{"train_examples": 50862, "image_size": 64, "encoder_head_dim": 16, "encoder_inner_norm": false, "encoder_patch_size": [8, 8], "decoder_width": 192, "decoder_norm_position": "pre", "decoder_fused_qkv": true, "decoder_qk_norm": false, "init": "kaiming_normal", "beta1": 0.95, "epochs": 34.7, "final_lr_fraction": 0}
Rows from block 3 of the text decoder of a small image captioner, named by matrix and row number. Rows with one number belong to one neuron. Each number is 128 + 32 x the weight over its row's rms, rounded and kept within 0 to 255. All counts start at 0. After the name is the row's rms in percent of the matrix's.
Before each neuron's rows are labels from the 100 texts, of 14976, where the neuron reaches its highest value: "fires on" is the input token at the peak. Only what is clearly more common there than usual is listed. The data: regions of photos with short descriptions (Visual Genome). In brackets: how many of the 100.
# fc1: MLP up (decoder.blocks.3.mlp.fc1.weight, 384x192), inputs 0-191
# fc2: MLP down (decoder.blocks.3.mlp.fc2.weight, 192x384, transposed), outputs 0-191

fires on: "is" (29); "hair" (12); "wearing" (8)
fc1.50 110 [161 139 155 157 114 128 128 166 169  96 105 147 126 125 128 214 167  98  98  77 130 126  93 124 154  83 141 138 123 167 112 148 130 103 112 120 129  97 126 135 154 116 205  93 146 117 109 160 122 120 131  68 125 172  80 106 107 194  93  99 176 163 150 137 158  56 122  38  99 105 108  99 146 189 126 142 109 124  74  65 140 162 101 179 146 127 113 102 124 161  99 184 127 135  73 186 156 118 143 125 168  53 119 170 134 147 157  78 205  96  81 178 120  89 119 156  78 105  70  99  71 125 151 190 157 125  84 166 155 114  97 118 150 133 129 128 109 175 109 149 131 136 111 119 111 105 132 116 103 148 165 118 152 192 101  80  90 155  94 138 123 180 146 173 121 122 188 125 108 148 122 110 150 120 120 126 152 150  93 144  71 151 165 122 162  74 137 134 103 134 155 125]
fc2.50 112 [128 127 152 157 119 131 167 124  97 131 177 131  90 121 187 174 152  97 109 141 117 143 138 108 109 154 119 160 140 129 151 128 136 120  89 130  66 162 135 181 111 169 160 130 101 165  99 138 139 163 153 132 154  67 136 100 130  61 102  33 112  78  99 115 137 133 119 151 135 128 112 127 112 195 190 136 137  93 136 104 116 156 111  65 134 134 134  83  96  94 163 129 144 132 108 149 144 138  93 116 138 141 103 183 221 144 119 159  51 126 119 133 127 102 206  84 131 136 160 165 104  91 138 160 135 186 190  59 171 123 150 115 133 113 158 140  96 131 143 114 120  93 106 108 177  96 158 109 139 162  51 179 115 139 160 108 130  87  96 162 109  97  94 163  79  74  86 138 144 144 114 183  61 142 113 104 187 114 117 202 194 117 139 149 116 139  99  99 140  98 123 104]

fires on: "a" (33); "woman" (15); "has" (9)
fc1.109 116 [194 197 165 135  72 102 119 130 130 178 171 186 134 129  84 133 105 127 177 158  90 116 122 145 106 117 171 148 144 102 106 115 140 133 120 131  96  47 123 107 114 134 134  83 139  67 141 158 119  95 110  70  99 148 113 118  52 129 107 161 109 136 122 122 170 125 102 196 157 132 132 157 154 166  94 177  57 135 106 103 108 113 177 113 114 165  75 191 147  78 112 141 132 115  69 162 133 161 151  94 124 125  81  68 104 178 136 167 152 174  54 161 197 100  98 115 117 154 128 190  55 108  70 144 102 163 114 123  99 111 134 141 122 135 142 154 130 102 108 118  99 129 153 150 129 185 134 141 118 109 139 109 185 164 144 163 154 190  95 124 150 119 163 135 148 142 128 132  64 185 120 109 189 135 163 120 135  81 126 141 101 161 132 155 116 166 117 118 147  94 101  96]
fc2.109 115 [110 116 169 162 147 119 141 114 184 103 200 186 171 123 155  88  93 117  86 110 102 160 119  88 142 126 131 166 144 160 110  84 134 103  95  99 170 166 159  58 139 103 197 178 128 187 105 131 103 102 146  74 135  96 123  83 106 110 158 114 184 116 164 194 125 152 207 114 108 121 146  88 138 127 166 108  80 108 135 151 137 124 152 100  63 108 157 138 112 171 170 146 111 160 100 152 114 114 159  78 116  73  95 158 120 131 138  91 124 149 197 157 122  91 123  72 176 101 130 167 138 112 140  71  98 103  74 110 120  88 177 110 130  97 142 138 206 158 139  93 116 136 139 113 122 143 132 134 135 107  66 140 109 161 165 129 123 108 125 151 193  70  81  79 114  90  80 124 136 178  75 152 103 110 144 101 145 119 114 160 117 176 168 104 126 163 101 112 137 177 152 148]

fires on: "on" (11); "slice" (10); "snow" (9); "is" (7)
fc1.287 105 [127 109 127  83 106 174  98 187 126  97 104 157 118 146  90 108 125 103  70 167 137  93  99 106 150 158 122 151  93  97  96  95 166 128 172 151  88 112 130 126 121  96  94  97 127 123 138 112 166  87 114  91 155 169 146 121 148  91 172 143 127 118  40 105 152  87 110 117 161 137 109 152  93 118  54  70 109 171 137 130  76 187 136 140  90 155  94 140 118 150 141 143 124 145  93 122 119 110 115 128 136  92 136 139  87 152 111 129 187 156 145 165 104 159  88 131 115  95 121 135 153  80 150 128   9 148 105 127 183 120  97 111  92 165 142 168 151 120  88 139  55 109 168 115 133 186 172  96 144 164 120 151 185 124 116 181 120  96 152 130 170  92 140 170  65 132 159  95 117 105 105 160 177  54 173 123 143  66 120 144 191 137 110 149 143 147 127  85 194 131 169 139]
fc2.287 112 [166 133 165 178 121 115  58 122 164 121  88  96 148 115 124 184 133  95 108 126 104 173 110  97 206 105 133 137 161 137  94 118 153  90 139 143 136 161 162  45 166 134 151 164  70 137 141 102 137 121 113 118 158 141 134 108 156  78  53 141 135  97 129 114 134 114 151 183  78 169 122 103 175 129 154 154 165 120 188 137 152  84  88  49 187 185 124 125 140 148 135 181 129 104 138 109 165 147 150 138 132 127 146 152 125 128 153  98 103 115 152 154 129 166 165 111  91 103 117 167 117 107 194  93  63 107  92 107 215 126 150  76 125  92 135 148 128 120 112 147 206 104  96 136  98 101 101  57 104  86 105 125  60 162 166  84 109 153 147 105  66  71  75 121 136  88 120  78 106 140 105 100 120 137  90 129 131 122 110 149 141 125 153  95 153  98 139 126 125 140 174  96]

fires on: "a" (29); "the" (16); "in" (13)
fc1.166 104 [143 161  76 122  98  93 184 101 159 124 149 194 147 141 134 102 167 125 135 126 144 104 131 113  82 138 120 145 180 127 103  96  99  89 142  97  69 134 172  61  96 142 132 116 152  96 143 111 104 122 127 128 121 158 134 114  96 127  61 146 120 104 159 146 149 107 108  79 116  63 123  93 170 166 117 112 127 192  61 125  97 145 146 189 142 143 134  58 123 152  70 134 143 111 111  60 126 139 110 152 163 130 111  89  79 138 148 111 101 120  92  95 153 123 174  84 136 134 133 157  57  96 151 100  68 108  79 159  90 104 108 119 132 160 141 145  40 110 103 124 187 179 127 145 146 139 140 127 186 130 199 109 178 141 116 168 157 133  68  49  88  90 113 140 148 122  89 130 115 140 109 164 149 140 126 126 221  92 153 123 146 136 132 148 158 138 145 128 135 139 156  50]
fc2.166 101 [ 48 119 125 125  99 112 146 148 199  90 165 131 134 145 160 167 111 178 138 152  84 155  97  90 137 104 119  85 135  55 127 139 135 105 146  79 112 125 150 164 113 129 184 158 148  84  78 136 106  94 114  64 123 114 124  79  82 144 173 122  86  95 117 150 202 184 119 146 119 145 182 182 128  78 120 112  99 133 109 123 193  99 146 105  53 128 179 164 101 172 117 113 122  66  90 140 123 115 136 109 110 172  88 138 164 153 204  94 112 117 142 130 156 104 136 169 125 137 165  98 155  82 113 151 142 178 175  76 111 178 116 107 185 186 124 123 112 167  88 155 127  41 149 158 173 118 148 148 135  92 101 123 116 172 146 145 106 143 129 139 149 109 152 124 111 111 154 152 139 135 190 148 108 120 130  74 121 117 153 114  84  94  74  74 131 121 139 132 173 155 146 135]

fires on: "the" (25); "a" (18); "is" (14); "people" (7)
fc1.210 098 [159 129 110 163  93 128 126 159 135  91 152 179  81 148 109 179  85 132  92  98 104 110 157 106 147 169 171 130 145 117 147  72 115  95 139 163  90 103 113 153 154 113 157 118  83 137 170  99 107 137 103 166 170 184 154  85 113 226 140 112 148  15  71 141 104  99 155 136 134 118  91 135 125 132  88 107 148 155 136 166  63 101 147  87 101  91 130 141 170 128  77 142 151 158 124 113 128  75 100 103 108 125 138 166 105 197 176 134 159 165 106 135 160  98  74 134 108 121 150  89  96  88 106 142 136 112  87  69 154 127 146 111 107 159 118 141 107 130  85 109 140 101 154 160 140 129 151  68 123 142 116 163 134 128  79  47 110 113 160 137 153 152  86 175 164 128 129 123 130  78 135 136  89 178 109 188 123  63  51 158 128 103  77 148 154  70 136 118 134 138  92 123]
fc2.210 096 [138 144 146 113 109 144 143 130 110 101  96  87 179 117 166 162 142 144 138 124 117 126 173 132 175 158 146  92 128  78 137 197 118 133 116 116 111 124 193 161 153 125 148 134 105  94 122  77 104 146  84 145 134 153 133 140 113 114 116 124  94 120 125  95 189 120 121  87 131 174  57 117 149 151 119 174 130 101  90  57 198 137 132  85 186  86 125 141  76 170 157 120 145 112 133 108 123 162 126 125  99 149 162 122  26  48 118 180 151 165 101  55 124 150 148 138 118 154 177 119 231 108 175  75 118  87  95 141 131 116 170 132 176 112 121 100 103 160  93 121 171 148 114 142 127 164 184 171  93 110 164 141 130  92 137  93 124 149  80  64  98 112 126  93  86  81 101 137 129 139 111  81 116 117  95 122 136 139 155  96  79 158 172 137 134 157 165 150 115 158 143 194]

fires on: "on" (27); "in" (19); "black" (12); "the" (11)
fc1.154 102 [178  99 123 123 144 178 158  92  91 168 111 140 114 158 110 146 151 129 138 109  78 174 143 152 126 143 126  93 134  83 133 100  86 189 148 140 122 108  95 131  92 121 134 134 131 121 100 127 106 112 147  79 109 245  77 141  95 104 144 167 189 120 109 156  94 112  88 162 105 153  16 160 154 138 130 162 111 138 103  67 141 148 131  92 111 169  78 104 134  93 146  99 105 152 231  65 120 120 145 106 167 140 113 145  62 103 113 136 123 105 121 116  90 120 135 101 112 137 154 125 124  88 147  82  86 174 172 135 124 139 129 127 129  94 144 129  33 145 102 117 111  96 163 188 113 170 181 108 141 111 118 109 150 188  79 104 136 144 160 124 196 119 120 158 109 201 207 160 118 146 129 135 167 117  96 154 148 150 126 108 146 125 128 173 153 107 121 131 115 101 128 152]
fc2.154 101 [113 113 145 154 107 157  94 134 161  58  72 147  87 156 136 163  92 120 128  71  82 119  65 164 108 156 132 144 162 159 157  89  97 108 167 152 165  90 123 144 133 103 150 111 140 149 155 114 124 185 175 142 120 142 113 103 140 126 151 114  71 122 124 127 117 110 131  84 182 156 131 188 156 148  97 105  88 147  97 155 123 114  84 193 187  98 173  46 132  66 159 200 122 104 179  53 133 133 116 120 119 176  89 116 114 104 110 148 110 118  93 137 149 109 103 124 134 141  88  94  90 103 132 100 143 116  83 113 125 140 110 155 146  79  76  60 116 138 161 151 152 114 159 166 112 122 114 200 151 178 147  83 147 143 116 132  56 113  81 109 157 189 163 121 102 128 176 172 119  94 128 102 137 123 146 128 125 171  89 139 142 178 147 200 148 102 158  76  73 108 145 133]

fires on: "the" (12); "white" (8)
fc1.288 098 [137  91  83 155 111 125 128  73 100  89 102 122 164  80 169 118 101  49 138 142  92 119 105 131 126  90 135 124 104 153 139  74 155 119 140 142 163 127 124 142 120 119 157  89 139 112 131 145 136 116 114 107 137 172 139  98 144 154  72 153 165 127 123 116 155 172 127 117 177 147 145  83 127 144  87 144 121 141 137  53 162 119  78 169 110 132 114 171 169  74 181 107 186 154  99 101 139 169 171 138 156 129 120 167 122 135  97 166 199 147 206  95 136 109 133  79 142 106 128  89  53 120 132 151  92 173  92 156  80  96 133  96  48 178 120 152  78 122 108 124 102  80 144 166  89 130 147 138  77 146  81 140 138 124 109 128 202 127 119 131 146 136 147 126  96 121 117 157  72  87 132 122 131  71 162 170 113  74 142 133 106 150 171 119 169 126  65 172 169 217  81 111]
fc2.288 099 [156 134 174 136  98  97 124 134 151 134 113  89 126 126 201 157 125 114 155 101 139 158 162 144 149  99 134 138 193 114  80  98  62  71  90  91 100 155 121 165 141 181 105 124  70 115 162 186 139 162 143  88 145 115 146 159 107  40 137 110 152  87  84  82 158  76 132 152 115 206 121 132 105 139  88  82 106 115 143 102 130 151 128 121 111  98 100 111 118 154  80 171  69 113 128 129 168 112 116 128 142 144 106  97 139 167 106 170 115 155 145 125 118 191 104 163 146 116 116 118  75  87  66 123 179 180 204  45 108 163 132 177 119 164 100 168 105  75 136 197 115 165 119 124 173 147 118 168 100  96  93 105 151 144 133 111  94 167 143 150 105 112  44 111 119 175 173 136 188 156 113 129 173 143 124 156  88 108 127 128  96 158 115 132 119 119 117 139 154 120 105 132]

fires on: "on" (7); "van" (7)
fc1.339 100 [161 133 147 112 185 148 141 123 180 105  62 156  95 110 155  60  50 112 117 107 175 101 124  72 154  44 125 112 105 155 113 112 122 147 138 125 114 123 119 146 145  59 148 121 128 135 115 114 104 100 129 143 142 163 104 117 143  98  91 129 124 136 154 152 161 110 130 133 166 114  66 128 154 144  99 131 135 150  35  72  72 136  89 186 141 180 201  28 141 160 128 151 154 117 121  72 109 142 121 108  81  97 110 144 125  87  96 207 160 122  69 127 172 152 181 113 144 134 145 144 131 149 119 165 129 141 120 111  86 124 158  71 107 156 142  90 134 143 132 110 111 178  91 127 141 184 130  49 137 150 140 122 129 105 107 163 137 179  99 147  70 130 101 122 145 191 161  74 126 174 125 177  69 108 107 111 136 132 141 110 104 105 162 142 129 163 114 137 127 151 145  85]
fc2.339 107 [127 171 100  94  89  74  89 125 176 149 156 119 150 152 212 136 112 141  81 126  96 171 114 200 146 149  93 100 117 169  77 109 106  72  98 107 171 105 135 129 147 159 151 110 138 116 124 155 122 110 156 134 115 115 139 185 121 116 170  90 145  78  92  95 100 142 131 137 138 151 200 122 133  91 143 129 146 162 124 148 120 132  74  56  63 130 137 145  89 122 124 132 125  99 130 172 122 155 170 136 174 107  81 130 212  87 150 108  81  86 154 103 130  99  98 194 115 136  73 158 143 130 172 138 179 124 167 131 156 143  88 105 119 172 144 114 167  99 132 109 165 152 140 109 127  50 137 128 135 134  92 110 124 155 168 104 104 135 157 118 214 179 163 135 109 112  95 138 144  87 115 123  85  66 169 149 146 132 177 171 117 164  56 145 165 117 112 133  59 115 124 168]

fires on: "stone" (9); "mountain" (7); "black" (7)
fc1.45 105 [157 104  80 138  97 142 107  90 115 169  91 104 126 125 162 116  80 104  64 143 103 145 124 152 129 134 152 161  81  82 124 135 173 104 119 106 111  34 108 140 123 138 147 117 149 108 151 173 106 117  81 103 140 182  52 190 157 130 106 148 126 105 117  72 136 114 113 118 155 161 129 134 165 134 104 127 131 114  86 157  97 102 156 103 112 177 145 131 169 104 136 137 139  87 139 153  93 146 117 104 139 153 132 174 109 188 226 164  92 115 130  96 203 133  92  98 112 152 158 141 168 126 108 139  88 159 147 169  94 144 162 143 148 141  91  72  83 133 105 129 103 107 174 159 155  77 215  95 190  86 135  85 152 119 108 152 135 147 113  94 115 160  91 159  80 142 172  82  86 156 101  45  96  67 123 164 144 118 143 124 144 171 109 144  79 145 125 171 152 136 144  91]
fc2.45 105 [141 142  94 134 145  97 106 143  80 149 135 129 129 108 144 172  92 133  84 135  89 125  86 159 125 160 156 136 155 114 105 121 115 139 142 133  94 148 137 158 151 124  77  91 112 109  93 126 149 163 134  62 132 102 152 126  60  61 112 132 146  81 105 122 131 151 126 141 176 105 110 159 116  75 140 145 166  84  99 172 167 116 178 134 119 146 120  83 139 136 121  64  92 131 125 143  83 152 172 181 147  72  82  91 112 119  95 163 172  45 147 140 145 119 157 154 129 156  84 139 154 170 147  92 141 111 124 114 215 155 141 165 118 118 203 200 113 137 193  98 113 107 152 145  92  78 121  17 129 129 161 164 126 115 167 131 121 205 179 118 170 153 180  95 193 150  96 164 168  99 175 101 110 152 148 121 128 122 102 138  86 121 151 123 129  95  94 155 168 128 111 139]

fires on: "is" (11)
fc1.306 099 [118 159 136 142 138 125  98 130  95  58 101  80  87  91 126  97 107  92 176 105 167 112 117 122  83 100 142 156  97 106 108 130 159 150 119 184 179 114 174 103 133 105 119 112 116 159 107  78  92  66 104 160 148  87 108 152 149  74 124 117 112 137  62 135 151 157  43 134  85 152  55 133 113 137 142  81 153 130  96 154 102 141 180 173 136 112  81 138  90 100 148 131 161  78  82 125 127  87 161 107 155  97  96 156 114 186 148 139 152 123 139 155  94 124 168  88 170 141  88 150 121 165 116 160 156 177  93  70 133 113 120 172  82 181  74 136 166  78 147 132  90 153  82 175 121 122 175 117 164 132 178 131 117 124 117 124 139 168 116  66 174 154  89 118 153 157 133 149 162  53 120 132 148 186 154  83 190 142  82 113  97 116 138 129 147  68  96 128 133 124 167 127]
fc2.306 100 [126  87 112  69 181 154 114  93  82  72  81 115  60  74 145 127 186  87 101 195  80 196 149 140 167 114  85  64 143 142 132 138 146 145 159 137 145 152 118 126 187 113 144 151 171 118 116 150 161  87 105 118 107 100 127 125 133 227 176 175  79 120  48  65 117 126 144 136 130 154 134 134 127  78  96 131 140 102 131 156 205 105 129 175 130 143  91 125 141 188 145 123 125  72 150 136 163 106 110 102 118 110  96 106 115 119 184  66 127 139 152 160 139 123 117  56 149 130 124 145 183 130 117  79 175 125  91 128 132 129 135 110  83  99 109 131 133 170 130 182 172 138 119 129 116 155 160 122 140 109  71 120 146 172 129 102  85 123 157 155  93 156 101  75  85  84 135 134 152 165 160 140 103 118 122 122 129 118  96 148 115 151  89 151 183 123 127 157 110 175 185 111]

fires on: "on" (31); "wearing" (27); "in" (9)
fc1.18 097 [236 163 135 162 116 117  84 137  97 136 130 172  55 108 160 104 112 152 140  71 161  84 171  85 105 132 106 130 107 165  93 122  96 114  79 151 127 164 117  93 135 132 152 131 127 101  55 137 223 141 156  86 106 123  53 128  79 122  77 153 189  63  78 103 200  83 157 124 103 103 141 115 156 132 128 161 153 211 138 152 100 184 112 154 120  98 103 148 125 138  97 125 127  80 167  98 142  39 171 178 172 111 142 112 109 104 137 116 125 135  92 148 123  93 159  92 153 114 170 110 111 118  76 112 117 108 134  96 165 136  90 165  96 124 156 114  88 120 116 152 137 192 138 114 141 129 111 146 119 112  89 112 214 156 142 148 164 146 189 142 168 145 131 117 125 134 152 123 131 146  92 134 141 112 159 151 126 106 106 113 131 156 155 151 155 101 136 141 105 131 165  91]
fc2.18 091 [138  71 106  72 100 147 172 163 167 119 122 145 116 147  97 167 103 109 182 114 166 122  61 172 115 135 159  87 172 125 105  28 108 141 166  90 113 148 124 160 137 155  80 118 155 156 163 123  95 149 100 100 101 129 117  79 143 195 135 199 146 147 128 166 125 124  76 129 163 116  82 106 140 119 100  74 116  52 199 126 117 144 138 141  89 102 129 167 160 104 132 118 131 174 118 129 127 144  95 152 114 130  92 148 144 221 127  87  93 127  99  87 135 145 119 173 144 100 152  96 133 109 160 130 119 180  88  95 100 198 109  94 138 152 109 152 140 145  76 128 195  60  90 116 126 122 159 105 155 131 169 141 161  97 142 128  97 162 159 101 131 149  90 159 171 157  97 159 178  71 110 138 126 149 106 114  70 143 160 122  86  61 145 121 117  99 137 136 127 186 129 125]

fires on: "is" (10)
fc1.354 105 [122 163 104 129  96 106 117 150 128 125 100 109 114 117  68 117 173 133  96 134 167 104 127 109  41 113 230 136 147 129  89 147  75 104 123 153 197 168 109 127 169 145 123 146 168 133 143 102  99 102 180 153 163 118 147 160 104 126  79  99 146  84 143 118 109  99 109 105 129 147  69 138 108 117 189 174 128 106  96 113  70 125 145 168  91 104  94 164 109 110  65  41 114 117 172 173 136 132 138 132 179 105  68 163 161 118 156 148 133 141 160 144 125  57 103  98 111 117 102  98 113  93  85  85 119 107  31 101 126 180 173 114 104  96  92 138  83 127  93 137 153 113 122 144 131 122 186 161 125 101  85 167 138 101 110 110 112 137 115  88 142 159 115 134 160 122 109  87  99 142 167 105 167 116 112 129 159 164  84 145 106 179 111 135 168 162 147 159 186 170 147  65]
fc2.354 099 [ 72 130 122 128 107 165 164 152 115  68 105 150  93 132 142 147 177  98 145 192 169 105 108 154 120 104  76  55  74 145 139 116 137 129  76  71 146 165 106 118 108 136 124 108  98 126 223 123 157 104 163 120 172  85  97 134  94 118 122 101 168 107 112 227 145 134 127 108  92  99 141 131 121 144 125 183 119 143 134 152  99  97 122 131 100 135 173  96 160 128 111 158 116 128 166 100 136 139 147  93 145 127 138 138  84 182  90  94 164 161 152 208 107  99 126 126 153 169 103  90 100 111 102  66 107 131  84 158 141 175 134 144 158 153 192  84 152 113 102 100 105 130  87 169  88 119 161 198 172  79 108 136 132 131 141 140 131  73 145 134 101 127 107  86  95 164 122 175 140 136 135 154 107 104  57  85 122 128 123 132 113  60 170 161 117 147 172 137 110  70 160  66]

fires on: "stone" (20); "white" (18)
fc1.364 103 [114  96 110 117 148 129 121  84  97  94  95 131 184 155 132 121  95 154 161 126 109 139 179 121  97 149  97 109 127 129  86 163 128 129 168  91  98 114 123 131  90 136 124 119 151 141 121 108 141 112 141 108 187  82  89 112 118 128 122 204 171  97 157  68 145  92 196  92 167 149 109 147  41 161  71 152 116 151 100 110 113 120 111 156 220 123 155 125 125 133 188 154 137  82 201 149 194 149  97 129 125  82  94 122 116 151 141 186 145 187 139 112 147 105 112 101 126 155 109 116 152 135 133  77 127 118 110 140 155  94 147 168  75 126  92  88 105 114 125 144 119  79 103 143 116 119 175  98 178 132  68  73  63 129 148  84 134 137 123 129 150 143  66 110  99 229 120 142 105 159 140 139 156  75 133  84 166 130 156 150 145 100 122 104 178 211 103 160 153 139 106 150]
fc2.364 101 [104 129 147 116  60 118 123 136 147 104 152 144 163 108 144 113  92 143 146 153  54  98  67 119  84  72 186 122 202 138  58  97 127 124 139 130  94 121 126 137 181  72 105 133 105  99 190 140 161 110 128 123 122 128 126 116 127 122  95 173 126 148 112  87 116 140 124 157 150 195  64 119 219 124 169 184 180 137 158  90 201 165 141 140 126 112 119  93 105  70 119 167 111 123 117  86  96 121  82 145  90 109 125 126 133 166  94  56 146 120 113 123 166 139 118 115 130 159 146 121 101 151 142 142 161 129 132 147  58 117  99 161 133 149  62  98 108 108 134 105 129 148 151 151 147  40 142 143 141 205 127 114 167 114 123 127 130 123 176 157 151 120 134  90  82  97 124 149  87 127 158 182 162 155 174 156 103 124  89 127 149 112 154 136 121  42  89 107 138 138  67  99]

fires on: "on" (12); "basket" (10); "is" (7)
fc1.156 101 [ 93 134  87 144 164 121 143 154 167 177 137 124  74 138  90 139 162 114 111 109  95 115 187 114 137 166 119 157 134  89  64 101 122 157  90 154 133 173  95 149 113 103 112 113 190  75 125 148  95  88 111 126 157 104  88 152 123 151 126 119 162 141 114 113 194  76 101 171 106 138  86 160 116 114 139 112 118 128 145 142 109 150 149 193 184 131 161 105  87 123  77 132 125  77 116 162 106  75 139 172 118 115 150 149 148 145 127 135 197 166 133 200 153 119 140 116 117 134 163  96 144 108 142 101  82 185  78  71  77 164 110 110  80 117 184 179  47 147 151 118 142 154  26 213 115  88 123 120 139 154 148 184 168 138 131  99  88 127 121 116  93 147 119 141  85 136 220 148 119 106 115 102 108 134 126 161 137 114 113 134  92 186 147 113 120  83 130 121  92 111 147 153]
fc2.156 100 [118 139 155 121 145 134 115 131 128 136 131 128 136 162 186 158 109 105  86  95 152 187 149 116  79 141 120 124 138 167 125  49 146 158  88  65 106 110 179 155 139 103 186 126 149 144 156  99  95 125 107 156 148 169 119  79 102  81 129 177 116 147 164  84 103  39 138 142 110 187 158 149 106  91 206 103 152 105 107 153 145 143 166 108 132  96 145 130 121 151  89 186 117 157  72 140 131 132 114 121 103 146 166 161 123 192 136 102 173  67  98 134 120 148 106  75  63 109  96 154 121  72 147 112 103  77 131 116 163 132 163 127  78  43 148 159 133 109 107 159 148 134 115  75 100 114 101 165 135 132 145 112  86 136 119 169 101 111 156  93 153 115 130  95 143  97 172 128 113 224 156 166 173 102 158 176 118 160 127 157 116  82 169 151  50 160 125 124 120 124 134  91]

fires on: "a" (23); "the" (13); "on" (7)
fc1.238 100 [161 138  62  83 122 150 179 124 161 192 152  73 110 151 113  81 151 133 140 119 116 107 140 132  69 156 114 140  91 100 110 162  86 147  78 142 109 224 145 111 120 132 119 131 157  72 162 156 108 112 131  81 154 144  91 156  96 161  75 183 108  69 128 144 158 142  81 128 100  83  89  74 142 156  95 106 138 144 114 130 153 148 150 110 182 107 102 111 123 122 169 147  89 118  84  97 157 152 130 110 175 127  55 147 120 168 102 174 125  82  64 137 147  99 162 158  45 163  98 136 103  98  56 152 101 158 100 134 102 140 119 128 109  58 114 137 121 140 101 124 141 132 165 137  81 122 166 170  86 172 167 146 165 110 120 204  75 115 123 121  88 139 190 135 161 133 160 117 148 125 104 178 157 113 146 131 187  67 105 116 130 121  86 135 125 140 125 102 148 114 161 108]
fc2.238 103 [106 160 162  64 122 105 143 186  95 138 168 103  92  96 127 141 124 161 128 147  99 128  81 107 128 118 151 174 142  94  94 174  66 148 112 134 171 116 100 126 148  74 210 136 123 102 112 173 105 141 101 153 128 145  91 120 129 172 176 121 130 145  88 164 146 132 160 187 105 146 127 202 120 165 145 148 139 117 158  97 158  71  95  91 145 155 102 101 142 153 120 126 108  70 127 121 144  70 187  79  79 148 110 125 128 174 168 119 174 201 188 128 113 163  52 130 166 118 117 170 185 126 127 147 184 157 119 115 154 132 138 110 102 135 161 121 104 154 104 137 111 104 204  87 112 128 102  52 172 132 118 193  82 104 120 174 169  93 121 108 125 144 153 136  99 111 114 138  66 118 131 107 106 150 114 121 110  99 196 144 170 143 121  96 146 118  46 152 156 109 137 132]

fires on: "on" (13); "girl" (8)
fc1.141 101 [125 159 169 136 100 181 129 166 149 126 109 125 125 158 116  94  84 122 139 116 153 150 131 147 119  92  94 141 117  72 124 123  74 160 112 141  90 125  97 110 162 126 165 116 232  89  79 124 164  91 145 114 138 176 110  79 168 132 118 101 118 187  76 166 152 107  86 126 121 111 133 122 143 183 144  88  86 115 123 153 146  95 167 148 165 157 114 112 125 140  61 169 111 168 183  81 169 110  96 167 134  33 112 103  74 138 145 121 148  70  64 174 110  62 108  51 144 110 116  99 118 181 114 179 115 143 105 117 160 156  95 125 137  97 175 157 119 152 179 151  98 168 121 109 111 127 223 141 128 143 160 116 183 146 102 116 202 151 123 140 136 135 118 155 166 164 146 100 123 109 187 128 170 153 141 130 127  72 109 102 148 154 125 135 120 131 133 152 170 145 150 158]
fc2.141 099 [ 89 131 183 124  73  60  81  81  87  94 121 145 132 136 109 111 160  96 139 133  69 130  82  61 126 196 155 111 100 138 145 128 156 143  59  96 161 109 133 130 101 182  80 158 133 118 161 103  56 160 116 164  95  99 131  96 147 151 117 178 137 107 146 136 102 136 162 136 159 143 122 129 155 151 112 124 112 158 189 133 126 128 111 121 168  82 207  80 119 107 151 184 143 170 106 158 149 112 169  55 170 156  80 140 139 135 225  70 101 109 117 154  87 109 148 123 118 187 122 168 141 132 155  92 142  90 157 182 106 160 179 148 148 159 175 143 109 185 145  79 152 156 116 164 116 129 198  83 162 170 133 138 104  91 167 114 111 169 161 124 129 152 143 108 106 120 110 157  83 121 103 152 127 177 143 118 111 136 150 177 145  74 158 144 143 114 123 132 118 103 121 145]

fires on: "the" (17); "buildings" (7); "white" (7)
fc1.266 103 [119 162 136  96 121 115 130 116 137 126 175  91 112  75 115  91 104 115 155 165 102 182 137 140 163 160 100 134 121 125 140  68 121 153  90 176 119 115  83 170 102 166 131  99 137 175 170 119 123  88 142 162 155 179  82 158 127 154 156 147 150  87 118 127 118  74  93 150  92 166  96  99 123 127  55  79 175 102 127 164 120 155 159 100 139 121  89 120  76  62 159 165 143 124 126 179 111 121 110 127 117 123 156 153 179 136 129 127 166 136 106  89 115 122 118 122 165 106 174 150 153 106  56 133 124 170  97 192  58 144  71 105  78 126 107 130  94 158 132 161  42 133  93 186 113 117 182 113 153 142  78 180 162 185 139 148 118  97  97 107 120 152  78 156 126 131  84 127  59 148 116 132  79 104 140 143 177  99 145  79 197 101  82 157 133 124 108 112 137 168 121  67]
fc2.266 106 [139 107 138  85  59  91 143 184 124 139 111 117 156 115 126 177 122 129 131 140 113  74 159 120 102  92 182 105 159 148 157 162 131  94 117 187 128 169 105 167 113 153  87 103  85  91  98 121  71 151  99 156 123 139 115  64 162  78 155 152  72 164 154 146 117  58  83 102 138 184 101 126  92 120 139 158 131 128 130  80 120 150 145  40 111 117 179 147  75 160  94 139 114 133 160 140 131 159 156 101 111 116 117 120 107  88 166 111 191 145 163 165 192  79 159 170 102 147 140 104 141 121  81 146 110 159 146 139  83  81 172 118 138 117 119 104 127 117 187 182  52 100 176 125 167 164 118  85 129  78 127 160  75 114 129 148  95 131  94 142 111 161 156 160 226 135 107 156 156 156 117 142 155 145 133 105  71 112 153 167 107 111 153 117 126  59 129 155 148 115 126 121]